Rows from block 4 of the image encoder of a small contrastive image-text model, named by matrix and row number. Rows with one number belong to one channel. Each number is 128 + 32 x the weight over its row's rms, rounded and kept within 0 to 255. All counts start at 0.
After each channel's rows are labels from the 100 images, of 14848, where the channel reaches its highest value: "top examples" is what is common among them. Only what is clearly more common there than usual is listed. The data: photos with spoken descriptions (Open Images, Localized Narratives).
# convs0: first 3x3 conv (encoder.blocks.4.convs.0.weight, 128x128x3x3, each kernel summed), inputs 0-127
# convs1: second 3x3 conv (encoder.blocks.4.convs.1.weight, 128x128x3x3, transposed, each kernel summed), outputs 0-127

convs0.11 [144 128 125 106  54 114  77 153 128 145 147 119  70 197 121  69  39  90 122 148 103 117 131 131 148 142 154 126 156  89 122 149  97 117 139  99 148 133 110 120 127 111 114  94 132 132 135 138  98 142 103 120 116  86 115 102 140 103  56 128 160 120 176 107  51 130 144 182 140 102 153  97 138 136 144 100 133 122  39  30 149 155  65 109  83 140 151  91 145 113  86 102 128 123 134 137  93 145 144  85  97  91 101  90 124  75  96  79 134 116 127 164 116 111 155  97 129 136  72 198  87 128 156 133 129  96  96  87]
convs1.11 [172 144 125  99 185  65 116  82 129 141  85 138 171  53  90  87 155 145 172 140 124 144 117 155 111 177 102 197 125 102 141 152 155 155 115  91  89 133 167 183 138 173 127 158 132 117 160  97  83 155 153 134 140 154 105 116 143 171 191  89  87 175  76 141 145  67 134 150 110 103  69 171 150 132 135 153 162 133 154 111 112 108 131 130 116 183 145 131 166 117 161 106 157 101 175 121 146 199  96  99 100 131 141 184 148 163 164  85  91 153 158 122  96 134 125 140 171 130 185 160 168 141 111 145 101  96 145 180]
top examples: text has "wall"; text has "sitting"; text has "holding"

convs0.56 [ 88 138 117 164  95 150 129 169 157  74  52 100 106  96 101 113 149 113 118 110 130 171 158 101 121 149 166 146 140 160 119 151  83  77 104 127 151 102 106 159 154 131 149 102  95 152 125 121 121  35 110 117 120 121 126 141 115 124 122 128  74  88 155 114 132  98 104 152 126  99  90 133  94  97 112 100 158   0  83 129 138  78 112 149 129 124 105 134 128 125 189 141  93 122 148 188 128 162 103 125 118 133  84  42 119 119 107 106  99 100 120 151 111  94 101 118 143 142 115 137 153 138 135 140 115 162  88 116]
convs1.56 [116 127 160 146 132  85  60 143 109 142 104 144 188 144 117 171  62 170 121 184 150 104  98 140 131 105  84 144 130 115 117  65 100  88 167 164 139 110 152 115 101 156 118 104 153  84 152 149 154 223 122 122 206 119 110 146  74 172 111  99 154 151 122 134 137 167  69 100 131  67 124 101 158 161 163 136 116  93 125 107 150 137 136 112 128 195 149 151 102 122 101 151  73 156 138  58 131 133 104 102  91  99  79  91 116 157  46  99 130 148 153  85 125 139 139 134 134 136 145 115 160 199 153 124 116 103 156 162]
top examples: text has "building"

convs0.79 [ 83 121 114 151 106 153 152 154 145  91 163 118 141 102 125 124 111 173 137 108 134 142 104  98 128 194 102 163 121 135 145  93  80  99 107 113 145 116 163 152 134 141 110  92 137 112 114 127 119  90 142 168 149 111  99 139 110 120 118  91 134 154 172 171 130 103  94 123 144 141 134 171 115 149  94 101 110  35  94  53 165  82  63 130 129  89 132 133  40 135 123 103  90  72 159  85 107 115 106 133 119 151 106  86 104 123 152 117 165  49 133 123 115  65 142 137 131 161  95 175 117  79 121 109  91  90 159  10]
convs1.79 [ 41  87 133 139 133  76 164  87 137 184 175 106 163 147 164 147 111  71 100 139 158 115 159 118  87  63  85 154  76 124 151 139 128 125 124 181 112 139 152 121 128 127 103 159 114  76 162 111 147 119 140 142 146 108 163 124 105 155 143 142 111 127 102 151 162 161 107  99 127 110  98 116  54 122 121 152 164 153 164 135 106 169 109  94 131 158 135 118  59 152 139 125  48 134 122 170 135 198  95  95 129 126 112 130 133 141 118 151 135 150 107  99 137 193 161 149 201 175 169  87 129 141 123  79 202  75 106 172]
top examples: text has "road"; text has "buildings"

convs0.116 [174 145 153 113 204 114 180 121 151 153 111  78 149 141 138 138 139 155 125 113 106  95 115  90 123 126 147  98 114 111 148 112 100 128 118  70 128  97 155 119 178 167 132 192 175 150 126 132 168 153 120 149 122 142  91 123 165 150 106 136  80 172 158 116 112 165 154  69 160 139 120 117 112 106 124  88  89 119 129  98 103 143 107 166 133 131  72 193  92 196 100 160 203  79 150 124 182  66 157 104 118  88 101 130  55 156 154 134 191 129 104 105  83 140 108 135  54 109 143 134 103  92 140  60 117 101 144  95]
convs1.116 [121 109 105 144 123 106 140 131  94 130  99 184 120 127 127  78 120 117 105 145 157 111 143 163 155 155 123 132 128 122 122 109 108 143 148 157  86 133 125 124 116 165  76 149  67 147 159 175 109  50 134  84 127  98 163 164  79 163 127 112 112  98 113 128 160 106 120 140  67 122 102 102 133 196 107 171 164  57 149 141 101  83 120 100  73 145 127 103 131  40 165 101  81 133 115 131  59 125  91  97  79 120 148  93 164 121 110  94  14 150 134 130 152 136 152 115 170 177 152  83 165 176 162 122 122  97 131 163]
top examples: text has "wall"; text has "woman"

convs0.10 [119 170  96 166 114 156 148 135 162 135  88 115 143 131 137 165 175 125 188 136 127  53 108 161 191 200 154 132 117 154 153 145 185 104 127 130 170 145 137 108  92 148 191 131 139 163 114  90 130 151 112 195 180 108 120 193 124 159 159 112 144 155 170  88 168 146 138  80 139 217 157  83 140  88  98 158 160 147 108 170 165 126 205 154 148 135 159 140 186 109 199 162 142 139 111 113 142 131 165 124 119 130  56 103 170  97 139 134 123 136 134  87 132 125 154 110 135 104 132 133 122 101  95 141 173 114 160 145]
convs1.10 [112 125 186 153 143 133 198 108 111 125 141 111 124  86 155 126  92 157  83  84 104 161 115 105  49 103  82 118 174 102  89 121 171 171 182 115 102 141 120 151 174 122  95 143 113 131 102 165 103  66 140 106  98 148 112 183 101 104 133 108 106  81  91 159  84 124 113 149 134  71  79 198 106 206 115 146 161 132 101 127  98  99 147  45 146 113 117 106  97 127  77 112 166  83  92 135 105 144 104 166 139 130 192 153 124 166 100  73 116 112 139 135 151 138 118 146 128 165 165 111 141 105 154  92  71 137  95 140]
top examples: text has "wall"; text has "people"; text has "standing"; text has "table"

convs0.31 [128 176 144  90 109  84  59 145 125  93 120  91  43 118 138  97 100  75  69 126  82 135 136 109 137 164 111  89 140 118 184 128 100 140 132 120 140  88  98 139 130 100 155  95 142 121 107 141 156 136 104 158  91 121 115  36 136 105 127  81 166 109 137  68 112 120  93 109  89  84 194  86 159 112 103 126 102 139  75 100  80 123 138 140  69 123 163 112 117  65  94  95 133 131 114  98  96 127 115  98 133 139  91 110 102  84 136  52 115  85  99  75 141 120 133 118 112 104 111 142 131  92  92 127 115 101  77  50]
convs1.31 [177  80  97 178 144 174 176 119 120 153 133 142 125  74 101 123 134 163 119 117 156 171 115 154 142 155 159 183 132  79  94 168 184 162 160 141  98 186 162 150  80 144 109 162 143 124 206 161 130 160 136 122 102  88 132 162 189 166 161 148 146 111 127 139 153 109  96 140 122 142  89 189 139 218 167 112 173 133 168 105 136 115 127 134 110  92 105 157 168 133 163 139 141 149 132 146 132 108 135  93 136 108 108 113 152 134 120  67 157 129 133 172  83 108 175 148 118 106 172 127 177 170 175 189 203 133 155 102]
top examples: text has "standing"

convs0.123 [169 156 148 175 152 138  98 128 140 111  63 145 146 117  67  80 140 112 100  53 113 125 144 129  96 133 124 112  77  79 119 128 108 109 108 116 147 168 111 109 157  92  99  88 126 144 127 103 163  46 138 147 130  68  93  89 100 137 139 121 112 114  79 101 143 121 128 121  57 129 196 114 133  92 134 134 169 152 145 138  61 135  98 128  60 137 132 140 120 132 166 124 115 172  75 112 169  35 148 106 122 115 139 155  95  97  95 123  85 104  63 105 146 174 103 135 112 104 119 128 107  64  96 125 147 202 140  93]
convs1.123 [112 132 161 149 142 147 142 143 147  77 141 147 112 125 145 112 132 155  72  99 107 214 108 175 160 132 124 115 103 146 162 135  99  53 169 134  92  76 120 116 112 138 143 120 188 149  98 187 101 163  97 100 148 131  98 176  96 162 152 112 121 132  72  91 125 162  98 129 118 148 140 141 143 167 135  81  98  48 124 141 139 146 133 144 183 117 166 141 112 140 147  86 142 136 142 156 101 174 107 200 131 168 110  61 142 113 110  46 180 133 132 161 103 105 195  68  70 130 141  92 111 183 141 124 157 124 113 158]
top examples: text has "two"

convs0.16 [ 99  90 121 108 130 132 155 168 102 105  93 118 165 136 123 102  90 159 101  97  83 145 106 117 170 163 104 142 127  99 112 155 126 116 109 105 159 137 111 116  90 149 108  23  98 147  80 134 127  93 102 160 190  79 111 100  92 132 105 113 111 105 148 173 139 143  58 128 146 110 109 141 120 121  94  67 148  67 171 128 164 165 111 106 107 125  83  79 119  47  92 108  92 132 165 133 105  84  74 128 110 142  96 155  86 144 104 128 110 125  95 118 121  88 139 113 146 101  34  98 105 124  87  65  95  92 150  70]
convs1.16 [141 176  89 159 155 160 147 106 105 149  83 135 112 143 159  92 204  69 141 157 164 145 115  71  54  63 189 123 132 139 138 153 134 153 173  98  63 120 111 180 113 154  93 112 120 135 150 158 122 113 112 136  98 192 165 123 160 125 140 116 101 180 127 154 133  95 168  92 104 167 159 107 140 162  94 150 124 107 149 119  98 118 128 146 105 104 137 182 112 168  92 115  55  82 114 128  60 136 126 104 107  76 121  67 124 158  68 137  85 108 163 145 165 152 115 191 125 107 138  94 144 178 123 164 127 109 132 136]
top examples: text has "wall"; text has "sitting"

convs0.69 [155 141 142 144 147 183 139  69 100 138 122  85 121 111 118  97 153 128 113  85 116 151 130  99 118 111 148 108 134 110  70 118 123 153 171 182 116 160  97 227 123  74 210  83 129 133 124  85  78 120 124 165  88 131  99 110 168  78  88 146  86 177 117 179  76 112  93 130 105 157 132 169 140  73 129  93 157 157 124 184 158 129 160 104 148  87 108  72 145 135 147 121 114 116 156  66 138 114 151 131 131  89 156 156 115  81 121 157 103 146 119  90 167 168 165 167 157 173 158  83 148 147 107 108  78 138  76 133]
convs1.69 [ 83 148  57 123 167  43 104 124  93 142 131 105 121 170  95 122 136 155 170 128 131 119 155 146 157 162  98 133  51 202 157 143 138 105 149 115 133 136 131  50 120 155 126 137 121 118  98 140  81 135 144 119 138 117 155 146 171  85 164 156 131  88 136  46 142 189 134 124 129  76  92 163 176 157 145 111 138 112 161 134 108 154  98 188 105 112 129 128  95 129 149 129 144 108 120 143 121 178  65 119  83 131 129 147 164  92 159 132 153 129 187 143 128  81 113  76  63  83 162 105 169  91 170 155  86 170 127 150]
top examples: text has "woman"

convs0.115 [ 76  83  36 109  95 124 132 121 142  97 109 104  93  86 128 124 117 139 126 109 167  79 152 159 181 180 141 140 122 162 118  93 194 174  62 134 130 166 140  84 156 121 146 108 119 131  71 123 170 129  94 157 192 154 146 176 102 159  99 102 145 140 145  56 116 112  59 110 128 161 153 116 174 123 148 132 148 153 119  91 114 132 150 112  96 136 141 107 163 116 138 110 101 149 110 100  81  77 118  67 108  99 155  78 135  83 105 115 106 111 151  64 123 153 153  34 139 128 137 129 102 132 149 147  90 106  89  85]
convs1.115 [112 109 136  85 130  95 187 148 106 193 157 148  93 142 199 138 144 125 102 145 136 129  88 126  78  86 113 131 134 125 120 194 171 114 160 180 125 151  41 140 154 121 109 148 136 111 146  84  61 156 153  77 111 127 122 156  62 103 134 147 117  79 100  44 126 174 125 128 178 140 132  83  51 119 108 107 108  99  96 129  99 157  91 177 106 131 123 119 111 105 135 129 136 138 129 182 158 100 114 127 132 133 137 140  76 147  78  84 161 128 148 167  86 102 138 165 196 157 193 126 147 134  97 120 119 159 160 118]
top examples: text has "grass"

convs0.13 [184 113  27 124 155 114 142 166  90 134  77 112 106 165 122 122  51 142 109 149 107 159 126 168 179 117 128 180 116 131 114  99 120 120 135 115 140 110 120 130 175 144 110 133 148 177 113  98 125 145 143 121 172 114 101 189 185 153  95 164 148 155 143  69 151 128 140 211 117 106 155 152 107 140 124 101 164 109 149  94 168 114 118 175 122 140  81 176 162  98 161 123 132 143 187 199 194 168 134  72  96  98  91 100 110 155 138 135 145 126 110 138  78 100 125 108 131  86 106 169 178  99  89 135  81 106 120 159]
convs1.13 [123  45 102 137 166  95  84 104 119 149 187 144 117  55 164 125 206 103 133 129 141 152 105  82 101 156 132  76 201 147 144 167 134 159 167 159  87  95 115 173 122  86 107 162 129 117 147 116  41 135 176  94 112 138 160 148 119 126  71  76 173 115 170 121 113 112  84 129 125 116  63 115 128 201  71 126 129  92 135 125  95 128 134 108 101  78 114 110  93  61 111  83 115 158 113 132 109 134 114 108 147 147 181  97 154 137 102 144  83 137 109 132 152 130 127 119 133  86 114 126 181 118 128 136 154  77 135 125]
top examples: text has "table"

convs0.90 [120 115 131 154  58 129  99 118 162  37 114  92 117 125 119 109  76  94 116  89  78 122 101 102 102 136 124 139 118  66  98  61 132  78  96 127 123 143 142 102  67 107 166 127  81 130 147 131  72 101 105 129 149 220 106 147 143 115 121 137  79 118 130 123 107 124 165  91 164 142  74 158  72 114  90 117 150  60 135 167 121  62 162 104 127  97 104  98 136  81 111 154 122 128 111 100 155 132 141 124 136 146  91  97 133 114 113 111  53 178 150 165 130  43 126 120 187  92 105 111 144 159 154 114 130 136 115 105]
convs1.90 [171 148 146 157 121 144 124 157 108 161 113 174 190 190 176 138 182 132 123 137 159 120 168 164 150 143 154 154 139 121 160 171 131 162 173 115 157  65 144 143 109 122 139 126 109 122  99 115 177  16 118 115  44  72 141 115 107 162 131 113 118 131 125 155 168 151 110 121  34  61 173 148 162 121  98 127 141 180 127  73 124 150  67 161 162 135 141 126 153 111 144 100 159 105  94 137 142 102 101 129 128 136 121 123 129  73  40 132 127 115 108 103 106 126  94 147 122 114 108 117  90 138  77 139 152 148 175 112]
top examples: text has "trees"; text has "sky"; text has "buildings"; text has "grass"

convs0.19 [124 152 114 146 127 109  98 185  84 119 137 134 122 142 114 120 130  63 108 118 109 128 157 118 100 170 189 104 179 165 140  99 102 154 121 108 152 132 158 145  86 179 126 119  94 151  70 160 172 101 129 153 145 109 143  49  91  32 107  99 130  87 132 138  79 151  46  87 184  97  99 153 158 113 114 145  83  91 110 163 105 142 184 145 112 125 154 157 139 110  86  59 160 130 128  96 163 146 124 110  81 111 134 147 128  80 140  72 135 121 114 120  84  93 102 148  74 137  52  99 103 132 131 134 130 109  80 148]
convs1.19 [126 162 138 129 132 213 141  48 159 191 144 186  95 124 127 107 175 144 174 137 170 120 116 137 108  51  93 173 160 127 124 130  78 124 138 173  60 143 120 128 123 103 143 124 154 114 163 129 121 139  85 129  86 172 119 125 137 100  92 109 158 105 104 139 142  76 112 168 103 153 175 125 105 150  71 120 104 150 133 146 118 119 129  43 142  68 139 164 122 144 121 102 125  96  90 160  75 194 141 144 143 115 112 132 125 177 129 133  87 113 154 129 137 161 164  99 145  91  76 121  95 204  62 162 144 141 148 133]
top examples: text has "people"; text has "sitting"

convs0.26 [ 92 144 103 139 122 138  22 106 133  87 115 164 102 142 124 134 100 118 108 121 128 119 131 131 111 133 126 150  72  40 129  94   6 151 141  94 140 111 116 122  86  90 127  51  85 129 120 155 125  78 101 158 149  93 133 113 150 134 105 162  95 106 150 141 113  82 144 142 150  68  66 154 103 121 109 123 138  32 142 131 108  94 115 107 152 109  89 124  63  81 113 166 157 113  83  90 124  75 121 134 106 120  80 123 125 155 121 108  76 155 149 109 132  89 122 193 115 124 153 115 143 131 120 135 102 127 105 137]
convs1.26 [ 91 125 114 124 164 105 155 141  80 146 109 121 130 103 128  71 138 104 128 143 138 163 168 149  64  92 109  91 119 140 150 120 109 118  89 149 118  88 140 161 147 152 149 184 149 164 119  89 135  61 192 132  94  59 131 118  70 203 112 143 150 140 113 157 119 118 138  96 150  61 197 139 115  86 109 133 124  97 132 139 114 103 150 113 154 150 157 168 116 177 141 122 114  93 120 148 149 172 115 111 163 138 127  70  72 152  81 118 106 122  87 177 219 193 175 146 173  98 122 103 114 114  64 129 158 125 114  84]
top examples: text has "lights"

convs0.24 [ 90 155 108 139 126 106 150  75 104 129 109 138 126 146 151 115 100 166 112 135 124  92 153 129  94 111 132  74  99 103  86 108  85 121 176 148 128 159 190 166 129 143 187  85 101 112  50 122  75 127 184 142  71 111 111  74 103  63  71 128 109 158 109 128  80 117  76 140 107  89 133 152 195 136 153 133 123 129 123 126 120 111 164  65 151  63 159 123 110 128 145  73  88 125  89  80  85  79  68  93 137  91  80 136  99 131 117 113 141  93 101  70 114 118  73 139 157 107  87 113  88 131 137 130 122 145  95  91]
convs1.24 [145  95 116 140 133 125 128 138 151  92 172 128  73 134  62  94 125 154 108 120 128  95 130 123 118 169 163 222  87 176 159 133  84 163 123 101 123 104 117  96 122  99 131 148  91  97 159  75  49 165 128 129 130 131 149 116 184 164  61 180 108 141 172 174 120 115 155 127 130 174  53  94  95 167 189 122 146  90  75  97  91 133  85 161 115 144  89 142 139 143 141 165 144 126 142 157 134 168 170 130 121 147 156 188 115 137 111 138 145 103 158 109 112 119 166 122 149  86 159 145 164 152  94 132 149 109 194  61]
top examples: text has "grass"

convs0.45 [118 105 120 110  91  96 158 161 134 149 143  83 146 153 158 118  47 122 119 148  91  42 144  73 127 100 106 109 113  99 110  94 138  60 102 149 117 120 112 138 169  94 186 141 112 130 123  83  92  85 142  60 140 112  92 123  92 111 119  81 107 159  97 104  69 111 145 150  84  95 115 135 121 127 142 154  61 111 163  84 175  69  49 131  89 124 130  98 111 139 136 121 167 138 126 109  78 129  95 108 160  91 135 109  90 138 125 136 111 130 118 112  98  91 108  41 150 146 131  91  88 119 150  56 112 106 118  72]
convs1.45 [110 129 132 145 145 121  80  71 101 104 114 160  94  93  75 117 158 171 167  78  99 133  86  82  99 121 177 150 106 157 167 178 115 169 128 117  93 130 177 117 100 109 149  62 149 144  85  70 111 103 143 129 133 188 142 110 173 154  79 115  73 166 150 155 140 119 154 141  90 157 129  99 129 175 124 120 138 113  91 119  97 133 127 111  90 169 128 137 174 183 175 146 133 137 137 195 106 175 135 192 104 129 173 109 165 110  92 145 112 138 134 126 131 144  48 136 179  94  91 211 109 130 151  84 138  99 118  90]
top examples: text has "sky"

convs0.84 [157 120 165 102 113  54  81 172 129  71  77 123 179 123 121  88 149 133 138 119 125 173 113 124 125  99 133 120 151 124 126 153 120  96 126  69 115 137 148  94 131 101 119  77 106 143 101 227 100 162 138 134 131 228  86 151 180 145 134 159 124 134 100 151 153 159 206 100 120 128 172 148 114 196 120 148 118 104 126 126 107 174 125 139 137 119  97 107 151  76 138 184 139 155 145 160 133 164 136 128 130 149 114 152 118 187 166 149  96 151 156 139 106 153 133 142 155 119  86 140 205 104 211  94 143  79 162 145]
convs1.84 [156 122 165 155 113  88 143 118 110 121 137 130 100 130 107 154 131 136 148 139 135 112 111  99 186 106 116  94 155 168 147 130 154 134 126 164 125  98 140 127 151 111 156 127  82 143 109   1 140 108  92 100  86  35 138  82 128 135  90  95 152 167 127  92  90 167  98 121 115  85 127 159  95  28 115 113 128 127 120 114 139 149 116 128  81 126 166 149 140 131 106 112 152 132 122 154  49  68 102 130 139 138 158 128 119  84  67 137 162  89  66 124  95 128 122  94  96 145 151 175 102 160  43 184 129 126 142  97]
top examples: text has "trees"; text has "sky"; text has "buildings"; text has "grass"

convs0.6 [125 118 153 112 109  81 133 161 110  72 136  91 131 114 128 142 103 120  89 116 146 106 129  67 135 121  88  32 156 119 192  63 109 124 153  62 104  93 136 121 140  87  98 142 106 106  99 148 134 125 121 120 134 122 139  99  92  89 110  81 150  97  78 117  58 136  78 112 141 113 155 151  87 128 156 140 153 104 109  89  94  86 157 152  47 143 116 121 131 131 104  80  90 135 108 105  88 171 116 147 101 107 152 120  64 126 121 103 175  70  80 109 142 116  97 109 115 160  46 117 142  68 130 110  82  68 104 104]
convs1.6 [151 107  81 147 129 128 120 117 121 191 127 170 185 114 171 145 129 156 149 161 174 127 137 133 145 134  96 194 134 109  48 117 111 178 139 168 125 111 157 176 146 123 132 129 159 129 109 170 109 138 120 130  96 153 120 114 139  69 151  77 136 126 121 115 133  85 140 195 132 183 131 143 142 171 119  91 131 203 104 147 192 138  99 160 192  56 126 124 139 147  98 142 135  99 107 171 173 117 148 119 164 178 167 133 160 113 162  72 128 137 131 151 116 134 168 142  94 149  85 108 117 136 211 192 198 110 136 169]
top examples: text has "road"

convs0.72 [187  95 154 146 113  83 111 151 129 122 116  86 103 138  27  89 118 101 146 120 113 126 130 123 120 108 107 103  88 124 161 140  99  71 131  63 107 104 111 100 147 101  95 100 132 103  99 132 105 129 106  78 155  34 117  98 179 121  67 145 112  35 156  51 112 113 203 125 130 122 135 128  79 112 123 142  87 126 108 158 160 172 116  74 121  82 132 122  81 112 117 120 120  91 102 108 123 139 135 157  85  63 147 159 121  95 112 170 117 131  83 149  91  66 121 136 112 144 128 132 152  74 145 141 151 143 131 104]
convs1.72 [162 158 128 114 110 133 129 130 140 134 138 103  68 129 154  94 114 120 117 133 168 126 163 166 105 110 134 100 167 123  76 101 171  54 120 168 128  75  90 137 133 164 171 123 140 142 103 167 109  78 162 125  72 115 148 164  83  99  88 119 144 128  86 115  77 147 183 115 142 142 127 160 169 177 126 135 162 140 135 112  57  88 159 129 157  68 131 144 170 126 113 137 146 166 165 140 136  38 124 116 163 142 152  99  95 110 147 131  80 107 196 179 162 144  61 159 159 175  98 128 111 141 166 151 131 114  66  56]
top examples: text has "trees"; text has "sky"

convs0.68 [102 124 107 103 102 116  61  94  90 137 142 123 157  79  88 129 149 119 177 112 120  77 117  85 122 106 110 185  91  78 115 106  91  86 101  93 102 129 106 130 144 105 182 138  81 104 145 132  85 117 112 136 135 130 118 137 123  99  96  79 128 105  99  59 137 160 164 117 128 161 101 111  98 102 147  87  99  89 131 138 169 119 165 125 155 107 130 106  91 142  65 155  72 101 119 110 103 112 113 137 121 244 127 140 117 192 100  66 103  83 178  76 173 114 177 132  90 158 154  85 155  97 112 126 168  88 161 106]
convs1.68 [140 154 115 153 174 185 133 137 160 120 108 132 142 160 126 125 121 145  84 127 135 142 105 148 151 144 142 115 159 176 153 154 153 126 147  99 118 121 123 148 116 142  58 100 182 152 136  98 129 147 137 129 115  95 133 170  79 152 107 187 128 179 173 129 166 113 109  98 124 105 159 108 123 149  96 178 127 142 133  98  88 106  73  99 153 130 146 139 181 134 108  65 127 119 158 137 181  93 159 124 168  51 129 129 113  23 149 204 139 106 123 146 121 133  58 138 125 117 123 176 137 116  68  83 123 128  21 186]
top examples: text has "black"