From a checkpoint of a small contrastive image-text model.
Training: 16200 steps, batches of 256.
Rows from block 3 of the text encoder, named by matrix and row number. Rows with one number belong to one neuron. Each number is 128 + 32 x the weight over the matrix's rms, rounded and kept within 0 to 255. All counts start at 0. Numbers have three digits each.
# fc1: MLP up (text_encoder.blocks.3.mlp.fc1.weight, 768x192), inputs 0-95
# fc2: MLP down (text_encoder.blocks.3.mlp.fc2.weight, 192x768, transposed), outputs 0-95
fc1.705:106161092111129155178115145106123074148096140164151140142122068148167150179148128126141170096135137136145128164103055118126073132113109108143129127140117121093166144097119149072099118204106137098159126114132165124175168138130134087088170141119181123164116095105134162142108134154142149105
fc2.705:113096116132087158118152046119118136173099095173085110131151150079123106139125145165105143122126162104151126132153155134158145089135134126151044120138136127108106139146127117182145117136161123149084117151159086156070134142145098112129134110147117095065138117120118141140126093174113117177
fc1.706:117153129111120094158129052091118101153156125193087132136162090123159111116122105121103149150151087104192135133148050112118090163167072122100114126115152084165122137094155102118213161171098143154170092160136100104147121067116121118116167155118203119164097064082137169108104091187068194090
fc2.706:113098141129143139093195119152087121120052087140077149103194126079089150154104055189118091188137138117153172100184123073148133108123100148140115099112162104104150085168150130148152163128150106175086132195099106172130118093127167121154133148118154131144135183149172127126134105135183175103
fc1.707:146162159113120127174127092125121124161133113182141110142120104163186129112149137155119155154139147121092142115099046141070092125113105162168119135093154079138140170104140110101108131179074135099181083108115085155156131183109137114116172169150171107188115165166079127092147102147132159143
fc2.707:126151108107064147110123084163097184113112121145116133143140119124079161139143085140103163118121126051150136124144103130182137087114140085068093141093081133072099114116112114140111154070113153110101164168154106186073091114137166132100132115147140038141097118179199140112099111174167152130
fc1.708:158198141058137126129101146121115092102138084210170156135166062116142133115150117114115221139087127106101122061121087151099069143164115161138120104157134121120166127090129108045095085139117186119159129165131102105101145116125151029078139072135171117214170067134102140134119115147099149131
fc2.708:149107171169070143097119064091111111121147139125098142088160130127115113168151172162116127104124125150154143115142185089106158131142116181191136122128145118118113095187118129162108112099203080125086105127145109126117143151123162072064166152140118141101104161124105114114115107142135149127
fc1.709:123146158060105167095110106170098126136135087134138118139095131111148139141118096114158172136076138131149146079107076124124098158120145187150157128135104111154088190165107137088112080153091163137138071143147101129081181090120137066182160091179100113108162156147136147123181111158152146147
fc2.709:095128143098185125133125157160116160082157126120078121133165167084162099076069159096109114186202181124180113099090156126143138112162079092111103164084135094145116101085125118125168148155128164202070108118151140125141208113194146176112151146060110156104106102065172058138158126091174135127
fc1.710:145140171097138162130136114116127116117156097150148104130140045102140177148144118127119152129106134133143110130145062124113094112116140096184113134121138130147122173158110156105153140169099150113161114168109090074147151142118143074137135100123148129172149088169092154133153091146129157124
fc2.710:144121112131121117122139118147147121170135121154106120154104136123114122124095106133129128128135150097130111120147107136173146120104109115145095111085109129084109127138123121162150139138142140135093142155146112138089129135124120139080151143143145111082133106130104139128151119109137123126
fc1.711:116188153063129108128115074130149098170127085188092141099138111158145110127110129137132185143117098116129121121101090107120098087123112112139144087101160110131170153115145145082127123148115184121178125147134098106136140111124139099107164103134163073166113130107130144085121135117105170148
fc2.711:103109129087112126127159120163097151128128104149131091125114174135066108101074116118123135120113130092139155124154116114138162119104094142122141140128090114114138110141141171178150150126119134110074078130152093157098166098107113070106115145096136156157141129167181133135111154107162124088
fc1.712:133150168073122135122159130106128143139091088153178094122156100110116134113117122134131160126136117120159128162153047138108096108112148155155108083095133097151138137122119125103096118173080171105146095113100105055117159090120096094142134072114137163187162147144117132162142088134114146106
fc2.712:121138137104132164125121138142114139099133110151042114167141143123113091104068125083136113105160168088137112117104130107162127131109100091109149146117125150107170141141133101147106136126141100118102100153129135146126141108138117158127101112090128089097137115090175105121099125123157112129
fc1.713:117187137070139121149100075134142098119117094203156113120085116118126124130140145079133193116130122128125111119114061102148085140114156139158130112084131100117162159088106106074154112142101173103180100117136115140163163123150131079151149105128169121178185117159127133153122088154114176129
fc2.713:103120114109143132125100093122144133138153124142146142100126132139117161104118115116115118118135126124129074110113116100123110145139156109126126103101132124111142150157117141130090097121125096170120122152124146118069167223151113131137116107125121161073180129127129100164114163178081155139
fc1.714:112150146093126153131111103113136159152114111122157088127165068149177134099142121141103169090154171134155115148171071117123075153092164135174106117147114113076133143148116093080111086187133139098148132162142119106125152085167087067157141096151123113180134082135118118139138070101149143107
fc2.714:135129120120120101108154055185088204132121110151110142101148167139040149185111059099153131096155147094164092092159083179181140122124141143120141193121096035143114074153120122153101178125093123137082163105134112134119091080141131059098121148125110112100144106140173131046142149095209177076
fc1.715:127202155079097138106118131134118101152130083180125117102099064143158115128094118087120212083111124125145099145145030122134050137129143112149126127110106107125154131103122122065083138176081182091170152141149104085125096159099096058144145104112139116140156100152165129149171094102162161120
fc2.715:131128144122105110110128142126147119169148111145083150129147127152098120164056113146135105103136175132143145082135152142130135108115135110151134122123114112133090118148138139157146144086160106116127141132177117134115153135105160153096102129124155139112064139111142116126132136115153121146
fc1.716:106170193084156117142122090138136127165099066151126086114089077125121178140121113117136173128114115085104120106145081094127086124136131117146117132097166100103124137140108130102134113151111193158171114154161076099140140114118149092160172130121140121160133103161128143113165149147111143098
fc2.716:122135102165143131082108125156125118137164103154109173186105108118091127141116121130149145133133156132106173141131154142137142133123119137135155096112123112132098121085096121131146111076154122100108132100131126188089125114111099110079065123145168142123116149139088102121125149146169079110
fc1.717:173151175089120136200149053100088162131151106153139168113097108155146169144159168105102140111139159142091141100118082095108082122140175157188136113094143102108149150130132112120132129153094169162164086164109099095137222158109152113160193138113155060173164153163078107081148132170097190074
fc2.717:141067122134092088102174146129118087092164115197145057093126211109138125149148108095166157175117126167114146087111093168141204145124091150153074159213109146163088084068124115200203114100114143086088124067116049118141111074108108099116219204107024138101158067141128197123203146196132220150
fc1.718:131230160078077052170105106135162126157140085207125119114108121094153130149123178070163167066083087078138137171170059061192082101151087069088188157114145111150113197084130113086142117162108162058174154171165079066128101156176062131094176166123224063177183063123121120120118099106113185163
fc2.718:133171059170157088183188148081124134130073120165205038139153065047101147134114056177173184114082125173091145161165159144167141093147218124152157137154166147171113147104184146122160156103166091153133117133138132082136107066120138105107112155130145167153129091143162098185116131141197162084
fc1.719:110166132073129139130131111141136179157146081170147111147129090137162139084137114132126191146108135123091114116094062124118084139088124134152130120125149128105137131119117162073098081143101179113145120178141112119151121108151158043121118079116145109199119109159109183128142159146164184114
fc2.719:142146147162149110141141116135136140161122119113124105143115114100119124156108134145148110087132108187092115111156155125113126138144115133122104118109091116115091125148135099132135098087139098096106151116153130125095115122165142112124060103166153131051149108154134114117146124139139115136